{
  "model": "image classifier",
  "dataset": "Sentinel-2 satellite tiles (TerraMesh)",
  "train_examples": 145000,
  "image_size": 64,
  "crop_scale_min": 1,
  "horizontal_flip": true,
  "translate": 0.12,
  "rotation_deg": 5,
  "color_jitter": 0.2,
  "targets": ["main land cover"],
  "num_classes": 9,
  "arch": "convformer",
  "norm": "layernorm",
  "norm_position": "pre",
  "hidden_act": "quick_gelu",
  "mlp_ratio": 4,
  "parallel_block": false,
  "inner_norm": false,
  "drop_path": 0.1,
  "patch_size": [4, 4],
  "conv_stem": false,
  "depths": [4, 7, 4],
  "widths": [80, 160, 320],
  "kernel_size": 5,
  "label_smoothing": 0.05,
  "loss": "cross_entropy",
  "init": "orthogonal",
  "residual_init": "none",
  "optimizer": "normuon",
  "muon_scale": "spectral",
  "learning_rate": 0.014,
  "momentum": 0.95,
  "nesterov": true,
  "orthogonalizer": "newton_schulz_5",
  "adamw_lr_other_params": 0.0016,
  "max_steps": 6400,
  "batch_size": 256,
  "epochs": 11.3,
  "lr_schedule": "cosine",
  "final_lr_fraction": 0.01,
  "warmup_steps": 640,
  "weight_decay": 0.01,
  "adamw_weight_decay_other_params": 0
}
Rows from block 3 of a small image classifier, named by matrix and row number. Rows with one number belong to one neuron. Each number is 128 + 32 x the weight over its row's rms, rounded and kept within 0 to 255. All counts start at 0. Numbers have three digits each. After the name is the row's rms in percent of the matrix's.
Before each neuron's rows are labels from the 100 images, of 14848, where the neuron reaches its highest value: "strongest on" is what is common among them. Only what is clearly more common there than usual is listed. The data: Sentinel-2 satellite tiles (TerraMesh). In brackets: how many of the 100, against the usual share in percent.
# fc1: MLP up (model.blocks.3.mlp.fc1.weight, 320x80), inputs 0-79
# fc2: MLP down (model.blocks.3.mlp.fc2.weight, 80x320, transposed), outputs 0-79

strongest on: clouds (51 vs 15.4); snow or ice (43 vs 20.6); main land cover: clouds (26 vs 2.5)
fc1.165 093:048116108109145144159192106139108166134140104143105135115167110156157113180167149159124103153126143175092113108183120162084097055162134136128096106130171120133147105135083072088156090083145139170164065092120100164086159165070157152131116160
fc2.165 103:157129148125133181146140083167143095152120107078131139182124104110072144105104080135117145155061077122106157136098160115167130228132127095094151217167128152117107125073095145101095155146125071151131117100110170141148156124164108097147077141

strongest on: main land cover: crops (42 vs 20.2)
fc1.12 113:115136084182108113104090134198118115126190104079122161129106174093137110169186113135105134167134183102151141048050131106114132076120138152095153144098140102159150107122157105127130115130098117093145054146153157158151187119105101129157102189
fc2.12 088:104114158115150088129091129135085124146110128114153158144130158100157135073129125073119105129065112219103115141085176140149105133165120062121076147135073149090114194108127150165043112151125186138131157131102090179163106169180132131123118140

strongest on: bare ground (54 vs 24.4)
fc1.110 095:122128148158124154148148167069107149123094140107143097119115184109160071105111147134057142114113148151132142122192104144082159139120107109142137068138122089106143122089116137112120121114132130150165167053224138099185184134114208113130075162
fc2.110 086:141140127151103123104112141178144145123172144056097151130118149093052145089211149132154137127120133163115124150101100049093102105118187120148135159143133178158108125186160129087110110091108134073099158145083145197122125054132148127145174133

strongest on: main land cover: trees (65 vs 19.5); clouds (36 vs 15.4)
fc1.294 088:140171109098174194182162128121058167126148100090136092060130072148139117142132128120146130125145090134128110186098149157123161176097129104118126158092098099079174092112146103103122134159113145077123123120127118065106177191135076192173119141
fc2.294 065:108124171101117079149112078088121080129086160138157121141138138115139122135150116101124148123084134072125168091106147135143156147108147143120138088114134090141180136135157189175084162143147187078043119163069194165115137148185183123092124076

strongest on: main land cover: trees (50 vs 19.5); clouds (40 vs 15.4)
fc1.136 103:148096140065155141095171100120176162147156146205153108175110126143110130091108179173161108130092119113142130098171118191133091156069108075116090129142139111069119108121088099108080156133116088126160135085093117170121190151106144137170102068
fc2.136 097:092125081045098188111094160126078152113134080151130097111125116142108118158093124132099142159130176158130168161103146117186154155094092123085163112140147103088200174155126171104092100088137069151150121165114163067134123145144103153130144194

strongest on: bare ground (50 vs 24.4)
fc1.131 089:106067135129145155156145151119133157173152087104113141142137163143192143071136117103133157124125118085132140105123129169100166170112106152119085123138128180182115134110068123156237090097102046131151146103106086077109087121082144091107123162
fc2.131 081:122133089188072088111145113105139108103126147110136140116070099038097153145147121198172156139129142108131171091170108135103148121157137122156123168149140081071084120128099112167131117153138212120178123091130178207140149139122109146176151131

strongest on: built area (78 vs 37.5); crops (70 vs 38.8); main land cover: crops (42 vs 20.2)
fc1.51 097:124149172106179093109166164133098095113130130064129084113109131165091174108122105126107160125120079123158127185098147168139165127090157213128104088073138069154155107164090060145114126146162106156166117105172123196161085132121098141102137155
fc2.51 118:162123113160054165176099093122121132128145140184120172117089118136161093140130106098146145104134220110110122083171111104091080159138105074137126146170110181084137116121175173091204092132140134145102142132075141067127178107105130097129097124

strongest on: main land cover: crops (42 vs 20.2)
fc1.71 106:157178126142136168084123127103145167127130142117117140155085116135122119034132156131177155083187126078141102121058098127073146182126118103078174121163095192171136159129124147114104137095161132135115091076108131165131145108133047171118137166
fc2.71 096:107134141063111109140079154126147101106143143137171146102119127121138134114089072203090109132144122168176124206111140119141135116186104144128085105098087178164126130096092090128157068203126136162090167181098184121119134173124153088112087115

strongest on: snow or ice (45 vs 20.6)
fc1.78 115:126151131142126118118106141103083091060124137145158178153128136150106121070127107136142079120135155136190072147133133112145150131149095163160131109098144072154110091072099120147155147152122149122129139059189136143077105143049215108196097161
fc2.78 101:114126040119113181140191190121146118153143145149131132145132052136150118100146200069121140156134128174120168137122136123074132165155142086119160156143141128135149097114119144141053092131123110167134128155098108144171179134176080168067175134

strongest on: bare ground (72 vs 24.4); main land cover: bare ground (41 vs 5.1)
fc1.214 096:145147112131148180134145138132085112186113057139146179159087170111088148148155155142124151105124048131073142120136138134146124148172081114167118039132174065121152161100108095108087151142112127128130170135175118100090172162049126110127138134
fc2.214 105:095099183135161116152079169176141152109148113081116135139172128144110090146125081114111089218110223110151167098112168120112126102113143074124166117069147131098137063140077143129126117138161153162096138103104141160169161082124115141147078105

strongest on: bare ground (70 vs 24.4); main land cover: rangeland (46 vs 20.4); main land cover: bare ground (38 vs 5.1)
fc1.24 098:086081075086135168157126117113151139138153154140121121174140119095134119158049153133122150153122107131189105118104115103121128156106189119082098107154154124174133134131214099129134145172071082139121190093149115107069114115151104128131035170
fc2.24 112:139184153142120146133137134120099101116080131151106115112149109113094173127134149130218153083133110124082144116169098173085112117173072128151149101085144124111107152089122165133147054145131190130202099131150138134141171187080154198118181142

strongest on: clouds (52 vs 15.4); main land cover: clouds (34 vs 2.5)
fc1.114 097:160154132089167137142124122088124162165160142140095082126152160140089111064141119110152130119138124170117136153053108171136114171141150124125096113149129102070163125053159064104118156174150129176186119042107161128093163122090122144168173084
fc2.114 099:119063131072087109138129123154160130118150202120150137132147140097133124167222160093118063141123130104152165122108210128148153206111053149070090072125092129147124091114132144146111105084109174137125123154133111123145128090121160126107153139

strongest on: water (70 vs 40.4); main land cover: water (43 vs 11.2)
fc1.246 105:136116073125147127060194104181122182089157112114127104123186140172144177135119109124173148196078114107130152133080072126114115182131148159124100170139129120118136132054099097088128127108090130144147116132098193063103133110114155137187133099
fc2.246 104:115190159122135133155098144153116086093087137172087102138125104087123122165120099134085156103127104139165141194113149149150177108072124094111166115129138174136160093205083072157133054094157090137073172127152095175109166099154102162129151140

strongest on: bare ground (54 vs 24.4); main land cover: bare ground (41 vs 5.1)
fc1.229 099:142099146126163187095137128160119181113101099118097126110178121168129090099107162160131171194068095083085145115163100142103117117099160145152139144139167119106140113085115139117089142208139128096116114098146125113080207139051108073148163089
fc2.229 071:154126130132121102129032131166121119071130143113115120164105186165103130141112091093113157105130136149130154159046184137130130096122173096132149084158113134127138109193097113133139106025146138138182149112126070167172138125133080109117074148

strongest on: snow or ice (52 vs 20.6); main land cover: snow or ice (45 vs 14.6)
fc1.70 106:149118100117103139187101060151125150149124124120144100127123123104149108131145133147130059164156164091115154125166109186122108163130135103135133137152159117100139120138167206090125081123105129112109106156040189093055147091156139118207076084
fc2.70 106:097168144097129112123099161162089136100143100137131182102060106161137158118127198091109180106124090134212096128108127132138120138134156205173118088128089116145128158166128068184137120095102142113139129142173098113181081187135104162086098128

strongest on: main land cover: crops (46 vs 20.2)
fc1.55 103:135160175202108166134091104085113094153073121145100118134114144074114144135094123177170163120170137128123092096118101123147158122133163109058144136102163164126112175124131141125149127134098135058167067129115139118118243109146137137159062139
fc2.55 098:160149041108117134143089141129189124102142105090135099161121105148094109106149158176149138104091120136122085177131152078099115079175092144123109094136056136136130113108167207171119119118134142107122123189098137151182122144076163196130142079

strongest on: flooded vegetation (31 vs 10.2)
fc1.205 115:153169152146135204085145148114082145087155147143156161124148086118128083106097196208168046097142138127145116122137106113109078133146120161152106127181123162152128076139129200127122124147189101080109114118113107098093136094142092171109092110
fc2.205 086:144099141090118056180081105128180070136100120108115127117157132148144190141146061172103148131180092149116118171143200115119148146155149169097079094123112150148129090133126181145123113107107185143061167169145159111181107153146151078142125111

strongest on: clouds (58 vs 15.4); main land cover: trees (50 vs 19.5)
fc1.151 101:142105055122138144123125081096113122065124098143116140130139189124084165120163092175154144145131098131113115123234135131138086133107037130119127141080169113138168102180112128170105152129118092154157151168117127098154148130078190069149134133
fc2.151 101:133131181080097113129103164204128109179125095165171137126136106093151135138132113162164117210095210100098139126092174173132170089081179123101139092110059152132113130145120143092109098122122112136122084105138169087152156128123062110105094121

strongest on: flooded vegetation (37 vs 10.2); main land cover: flooded vegetation (25 vs 1.9)
fc1.286 099:161180081169149147104133126092084164044131103156108066149116149117107148078173125098115128134154102093059141163130177089147089119120152149152156117133142116176171114202102150154145135123126113085123173061149123099144157135082074137085139138
fc2.286 067:144096131109090094155137171149144111123124205138146086108089066121154089184129123213158124125117135170124156101141153121131169137157150069113095183088096115112142104130113154118104138163165106136081169152202108159129116128148167115086108045

strongest on: main land cover: trees (41 vs 19.5)
fc1.297 098:177120160167089120118137135150081122131123088105116105072145154066128197156124153140113104171116196101172109159110131153163178137174080141090158124144120053089121071113141173061164128149117130186160109071107121116105149124107131112153099158
fc2.297 083:129108102151122095078131141140159093167198086121161130085114088179102121061149132050153149169136105088129179101114155157084124126128090164111063112171094059073147159101135065152120169106143132135132148162160098176125150132157129127115135124

strongest on: bare ground (53 vs 24.4); main land cover: rangeland (42 vs 20.4)
fc1.49 100:166161092111175150173115143109131125133150166117119130205115107101187131118101130110171174153135054137151128149120096159092056139098138131097133162088126070118106151096200097114126155142105122101155142117137160046132173140140152124142043139
fc2.49 096:098190171126113148062145079139091116124161079076107107104144076152097176177076189156174079128144162079120110138183149137169189151126131158122103140123136147144173102142145145156130084159137139135160140167085102161123178105091112154086116133

strongest on: water (76 vs 40.4)
fc1.9 105:102148150111162119138122121109119096123107137134150136131122138075093080217125173163109100120149150173122092104143098055146160163150133080095192043090152116132179147155128138137111147148177126152173111050110095068133122134103123104117182150
fc2.9 113:094119111124137153112142085144083196104142149163077154158170156184197102153137126156165112139125103094134100134077138159150076090100136135144169116111173128156179072155096159151124145161132065085152091080139099183142098058104103153145131139

strongest on: water (68 vs 40.4); clouds (34 vs 15.4)
fc1.10 107:084184088167085162131172186194133134109085107162146153143116158084165147094098179170167080121139112099174136120090135109122079166127103155125087121162119148156112127143079122103100104146134117080119076139078168207143105099091143114125162105
fc2.10 111:163158102058155134193100103140147111116181124094152132099181107124101142171097074127054125107136176162138122166163143070136171105112100093129143103115159106176133093119140105113189169094110143105074152120145134064134156162158085134103161171

strongest on: main land cover: crops (43 vs 20.2)
fc1.242 098:108127112164167129149124094137141148096088190164129096171129134110186109100094135143120109188092166145134166111094194066131121133105148113102147118175190086161142141126108109117117048105085146067099169167133202166100083141124134126104151145
fc2.242 097:164101098113149108125093120173145141128159115155176153126150154028136096102138098064154127081135168086141156093056060108103185096137112049121131150188129122148165114133153125113136155090133138128151106125134095138119071108122115144132172185

strongest on: clouds (36 vs 15.4)
fc1.278 093:092124169167144162124162127103060173172056133141069088174192107121165147123085141123110119108165118095130104153126201139100126171137123116117123124148083109118185112119142101141136122151194141129095135136110135127092114089096126131100033185
fc2.278 070:197169130114183116163162132139167149058097197075141171131083101119090153106120118160131148164087125142115153186097099091176146156102096088103120105147114118112076119167132091168163159151086094139134175161139085145200135153134147136123152122

strongest on: crops (75 vs 38.8); built area (67 vs 37.5); main land cover: crops (50 vs 20.2)
fc1.158 092:155121175154067182127129106107094137096147149139139142088126109119141075160132104076148102139130118038202151182123150124131169118121182154132111120107159080183092154096126148195143148112136038099176119113131123147178098107097138143124114148
fc2.158 109:098142103122107150107166173150130120140099124119123158153148138057054143089132170225091129116097064136083129125148155097092088159101159107111140138125118141125165087183142125140098160174135095155132094109169181076067139144084090122130159162

strongest on: snow or ice (50 vs 20.6)
fc1.220 100:174115110127167130152139173120178115161143154151091174089154082151160113134174083182153152104088206103112111115085113131102089146115092075141092107188103137149193166122084119150128086120133126067088077132162130106101165127116096131161081152
fc2.220 118:079095104134144141124123034131104123146138138094150070125161135130114133117164154079118138126205120138066137158163137107136097071174093155102124091049157157085093190106154112141137140158124127143134177094106100175171106100125121068096117150

strongest on: clouds (52 vs 15.4)
fc1.102 107:141116150074124093069147134160107135097137095138050067123140154150150069074130160110168068169161184165087158144124154192066126102149072135128150129153150112148112148081133120098122183139162113132160142161093146180101146108090125121129156146
fc2.102 126:117090144111128175133144142114148065093140140111088133157126151131123180093101120093141127148149126152132152119104176154176139235177095107129112164094109106096152152135103172118137194119099137173116159155180144109077183135101147081043141107

strongest on: clouds (42 vs 15.4)
fc1.216 095:136080124139157062169059172136115139101111082091116172118091148150082073152127106168085162124133110126172133132111190125108105127167086161116162125159142135101134134140114112106056173191150107171080123085115159089197157124111168152141122113
fc2.216 116:099161184151146137075117101113161116114174142155078123095127104110087155179108117180106133084134123100154112145114109150188118165062194118126096114118190117119064150110169158088098060088157103168166120117091082138135135148177105130166145116

strongest on: snow or ice (49 vs 20.6); main land cover: snow or ice (35 vs 14.6); clouds (34 vs 15.4)
fc1.289 090:109135131091162118144094110085136190143136082125112094114159058173157112080120124126124141137135079171077102154139118126132086154151123170163123137131126100059110143166134138106044144033141172164146180127157063131149138126178128141120171135
fc2.289 082:132105147149119156118156140173118093099100245089151073094121130102159138087155149153065099092114146115132147122145099135089119125170134091095093162158127161109131178087130130065162130217111124097187086097110115100120106149097125145098117114

strongest on: flooded vegetation (30 vs 10.2)
fc1.224 093:087133152066107161134156096079119156121121124145087148141157067156144101061101164171111115146146127120088062084111124144098166144151143151125084081164137136175134173187165187165096110140155097159097126140067156101133175106099114183107136157
fc2.224 100:193120139149141134142134156085118130132084099103091067133080161144103159135099101139155145152180131142105040191086138079097118114151127151125084137163152129186081077118101139072148128189097132129115156133091169083145128176159146085113118085

strongest on: water (72 vs 40.4); built area (62 vs 37.5); main land cover: crops (44 vs 20.2); flooded vegetation (36 vs 10.2)
fc1.126 095:122163147099108151136130115115169140129138183144121085118091118147152108118106145159101090150177157174106092092076167158151134131130144081103155117107127105151187117127126071237200147089121096129123099088086120082170109131159079082115156177
fc2.126 086:112149094107177168152074110084107114149092177150170160091120173204125101144145096151139166111139144087171105095133086100133098189113112110153098111099127154090105072186046181079120128110162128137136174120092124145126133112106135127165123070

strongest on: bare ground (60 vs 24.4); main land cover: bare ground (45 vs 5.1); main land cover: water (39 vs 11.2)
fc1.200 091:170132091100181117074161110133102147131201129109129167095141115120145140129140130158193075120142142126093132167111129138105093145123038178149140125163176156165102111107182143112043082183099116124076143097111102158146123093135125121070122157
fc2.200 080:134140202123084120204133074111118094116061099073142100124184160139130113129160129120132103190162152157173140122113181115109118096158145146117112053102086106096105154083087115117176119130110144161109163166167102112110079132137137185128163165

strongest on: main land cover: rangeland (41 vs 20.4)
fc1.5 105:116129143173102190143096122163139110094180149144151087140136158081175111136152180175088098094147149076109115066147099093177114106128115105140126112184145085142138104067148154118132073162113123173098161112087151087064185127164175104138132108
fc2.5 086:095130160102130095142122179146137126174067177137153178194149114159086102087142139076135139116115146151183133125082149183141082143138169123157070103156086118122134125128158127151195133094117076094081113147165119062168070121144109121156150083

strongest on: crops (86 vs 38.8); built area (81 vs 37.5); main land cover: crops (59 vs 20.2)
fc1.206 110:200114120062202159122089141106078144147121095147126141097135117083115105160181142105086096163131132093134116158173145086140138077094131160090145057100186156122173117127104124187132150202110124084137143077117090112109161150139103120147131103
fc2.206 097:148148100167123097156103068121091137142146110117119127122132166159125119144054104177167165117131117087139079210113126152158140071162154121127159080134085187121184113156129181130121158087195092135149150152120122095123150090086055145162099138

strongest on: water (76 vs 40.4); main land cover: water (61 vs 11.2)
fc1.183 097:096191078092135119119157071219116150123142085107083137147092149142148151141119114112162144135148119112203112121147109179082120116086103166097109155206149151158091124138080085139069135132125143109100137128134106145167085123090187126160075129
fc2.183 108:107091141149119151153119151129101106147125101129143134127201143160087085160151173170133145164125193156092122202109198138219150111147133119125158065091142133143139087156122132101108114108176132153105141090136109093082173143058082141119162103

strongest on: snow or ice (77 vs 20.6); main land cover: snow or ice (70 vs 14.6)
fc1.155 091:102154130087090140193112078124080154166105146128197108092110175129117111129079162136186122164120143164134145135092105165139119123145181096176136161050166082138173114067129117168105097132132134120134129102071092133168102110128108160082153071
fc2.155 059:138150040159144170093165128169122120107107124206148141117132090222133103113128150136169120122188153110151053100145124131104140182146134136111096089095171103095070151095109118124110135116182103135104144097135143169089148127142139076144091085

strongest on: crops (81 vs 38.8); built area (63 vs 37.5); main land cover: crops (59 vs 20.2)
fc1.93 102:134112075115172087177082167128185109138089137138133102149183117119101156090122171190127130113144127110132107140105100107068167102120111174111112158184113195114165116066075143132110159139111103138154151107141185090115156134071106128158048125
fc2.93 103:114130161112093144142182120150087178163082098158154152117096178113147102151144070120117120166159140126136161091119164131167094081129102099132189148104149107147156182087138163096123061185099111154114151127151041095154089107129132136127204098

strongest on: built area (80 vs 37.5); crops (76 vs 38.8); main land cover: crops (45 vs 20.2)
fc1.146 098:090110070096175109141086103149114116062086133135130113140103122162151151137111131157114131108130191135115141151154173113123135159141205143137114063098132120151067132177121092176144066152140159096140145146154070174083126084194136140149099193
fc2.146 069:131164151103139106152136106196121146108108178128110143147132133130157131030131123075131116082137127091125166139088143134117081197095136131123123172115190089114195104147172074140114138042118103152085072129115118120161158081091146158144136124

strongest on: main land cover: trees (43 vs 19.5); flooded vegetation (28 vs 10.2)
fc1.112 091:113122060158149192142114167089135124127179133121106164118134139141176172102139091089136133080140174138108090077168154082111162130148069117204158131070064115111137176129114139122114149144181093142121139076113106099109107093113160159199122116
fc2.112 084:115149115131121111124095130140148157162174129086155073147073187058146120133113154106195117149099150119180110122116136164159124169145181147111133167138148101131131098123135060147118086139059084074093162153143113162170142175106183115088190120

strongest on: main land cover: crops (42 vs 20.2)
fc1.316 090:156129091146102099097093112101150137166050094089087156170142138116141152118072096156162156164163126159159127136087122170106126162085088104143112147077171067131130157131130098162214097128161121096130111119190167156128125160179128121092105073
fc2.316 073:111133105166066153165117223118141120136188088109133117104172084131175121163096152116168126136114123145117093139154124157123139066154119171105090126146098168106073180129141151158092102102113134204139157145083138095193156084097134104162113167

strongest on: trees (95 vs 58.5); main land cover: trees (60 vs 19.5)
fc1.204 097:141075131180135129122114138116173133149129114142102125103169154104134096148127081110166091146080143054141129103150094063120195090112133189147143122059095092127139176161098178139147137222082106111140131123137115103173099079154151127155127168
fc2.204 084:159094132102061109122140100150104166109094165153138099152088154051107151130149164146142157110145084139153153101079165119111124178153133079135085128121064075102096141131199053163086131140128068159136074132145139100108141154115165116105130177

strongest on: main land cover: rangeland (46 vs 20.4)
fc1.309 102:105157083140126199150108117106157191157202114137123139148144177148145108125082159101159097096150156073121175171110116157118136173108159089124146114143112089080110066133099084147162136083137166101046104107098173095160164149117162103118121127
fc2.309 090:071135128160112128133167176109140090107062161142155133106104092089127098150115121134078179136067102162089156109186167140167211163133083125142112118091091126134102124084140138112074108181144133176121199110113124124106124092177155158095126092

strongest on: clouds (60 vs 15.4); main land cover: trees (50 vs 19.5)
fc1.138 107:117170155127130106173145123091099189132097093116108142104155175117124090163144099159196074149118054097166127146099181162151127123168134100144143084109134076153076060130107091099163129110118187141134124147108184130058117157111138098120100172
fc2.138 113:180131107134188139158150153084120116110131157079121117110053096132094111085059114071095104076138195157155107103182110135132135148158125139099151145121140162102129146144170147088107180143076071184146175121120138151174159124155180163142115145

strongest on: clouds (40 vs 15.4); main land cover: snow or ice (36 vs 14.6)
fc1.140 102:131130166151119138121167110132098148140131126156100094116114095126070095123142129151135111098121189152109144083119146108139171073110113235131127109140137123085133145140076059172120176124129193133077065132101165121215135129114155142178087103
fc2.140 117:083137144139133131125145114165097093170111098166061132149147116144138153152139076146140157130157145113060137166170120170105179134105084102101145116075171147157138107163171173134167069050125145066195107093112139121078118151148096079121153145

strongest on: clouds (45 vs 15.4)
fc1.0 090:166160147145074151136142164194166105077155178128087075148163093152125104151126127172117080126106145145143179105140135105138053114111116145115131166172146071128139128065113114157106155086159103162175089137099167129065090131147138126165085077
fc2.0 085:090117132061120129143174110059037162162085075157138158149125119112163091141107137080154144128141115159157121128071118172128195133130109160144157176124068168075145165182115163179097114138086153126121111109135149115149146106129112146124186147

strongest on: bare ground (55 vs 24.4); main land cover: bare ground (41 vs 5.1); main land cover: water (34 vs 11.2)
fc1.237 088:149165133109169152102133152166115135153111096163080136140139115048142170139138099138076117151186159076105153140070131131100144158152079112101106118148107087124108188093118130172096144156096134124130205088157154132077167138174093064177115160
fc2.237 097:112112155137107143120147099142109152102098187107156095150130082166156139047092087155187058119101082127115218102137112188128112118161162136119159075120132136143150125111160111110160099129146126137162107145125181151180107134090157119042122162

strongest on: trees (97 vs 58.5); main land cover: trees (45 vs 19.5); clouds (35 vs 15.4)
fc1.66 103:158126123186052101122167121143117135109167067104109116064147116197109076152138101179126135120158141115121120157167160099162153117078103158099110092126189117104136141155147133140080140141091154155139155129200174104092108054150095116173117097
fc2.66 100:083150162132178154133092101156126180129114138159194129177141101130104140128089124154125131142035117108120101123086084090116149152055104139181151110161093151090132172132122188111133127101093101175185166136116138120080134082090097184101101137

strongest on: flooded vegetation (30 vs 10.2)
fc1.65 108:081152164109134129143075098123081164073137138132157128124142175128101166144158120112187118086130064119192158125127113145125148142172158164184151105076191089139129138101156117151125182087053074140139095100070136092118123134091159128092166113
fc2.65 092:171138055130138137179210103122100123130076158144104099130139082114098073092119123125101091155146141089083120077100176099145133134158082148104112097092144133120154142155108138202158149185208111135145174103159100133116142125149098090097099088

strongest on: crops (84 vs 38.8); built area (83 vs 37.5); main land cover: crops (52 vs 20.2)
fc1.310 102:137130143140176101122084117127153132158101121139134100167122056131144152138103124169126131101147195120157151155126142183088073181046230131094115085152125124117089137141102150090130116102096090096184123144111128178161103147153115175104131074
fc2.310 107:168122186144109099141105095143139197088108137098102132163104105100137105130113117138109117072082204071117217048118124117103122115118089103155144101095145165142134174110112132135074175130070108128142124129167128106057109146135148116185113122

strongest on: snow or ice (53 vs 20.6)
fc1.149 087:185151181091095160164057145128078074140128110168084153143159111078174149102134107123144112122154136139109099086205122159151133085158122112125188104115141106113128103129113112191099150134104143187109116149139168117078123100202142131183090111
fc2.149 077:116109102113088131076127161081171168155103107059163089140130116122123115117117106131161105106148081145215128150100093133150131168120122153142111137104127126141096097168182043095099087092138100069190092076160103123187143146082138149114148134

strongest on: main land cover: rangeland (61 vs 20.4)
fc1.300 102:131093225158131168111129121118058129159153127162123115123155138191152167108098133145159136104170139078088147147075192084123159118097140173158135065141133107115120091101156114128089142171096082105111151110119073150113113139154137163046153114
fc2.300 079:131132081076088118178084124125145159139129141067171170115090132093172083140160115148065131139112168127164160136188148087059149140157153073085162162125059096126152133119113153142109160139187148174122117112123173131117082142173128182121154126

strongest on: clouds (96 vs 15.4); main land cover: clouds (40 vs 2.5)
fc1.18 106:117142173095170087123116117145048107121135116170077077149157146106129107132153141148074094117158192151133151114088118126092169146128079213141122132167160114118150102140175158123135156098117135161206093116153170131067129106115067154084135145
fc2.18 117:132096154130085142099137154184103152161079120149101112129116134197113048109118082147120111151117159141060182108115193157094120160183117165118064162111086149098098112078153125171140153113101133161125093187143132138178160145125125103075129101

strongest on: snow or ice (86 vs 20.6); main land cover: snow or ice (84 vs 14.6)
fc1.279 088:070193141114152144088073124168123173135084105112136162113158117175185138099182128109155099128062112120102093148094094115143098156123176127149107068099107072140126130200164197087139104135127162123167122135087116070152147168131138113114157108
fc2.279 078:155080167183082140190166136094139126140061129143105112161117121105176140121151107135089108158126087137179122109130114148101152156118073124112196116121133167177134205128102054119141145116133105122191153111167148174153155071152130150185100123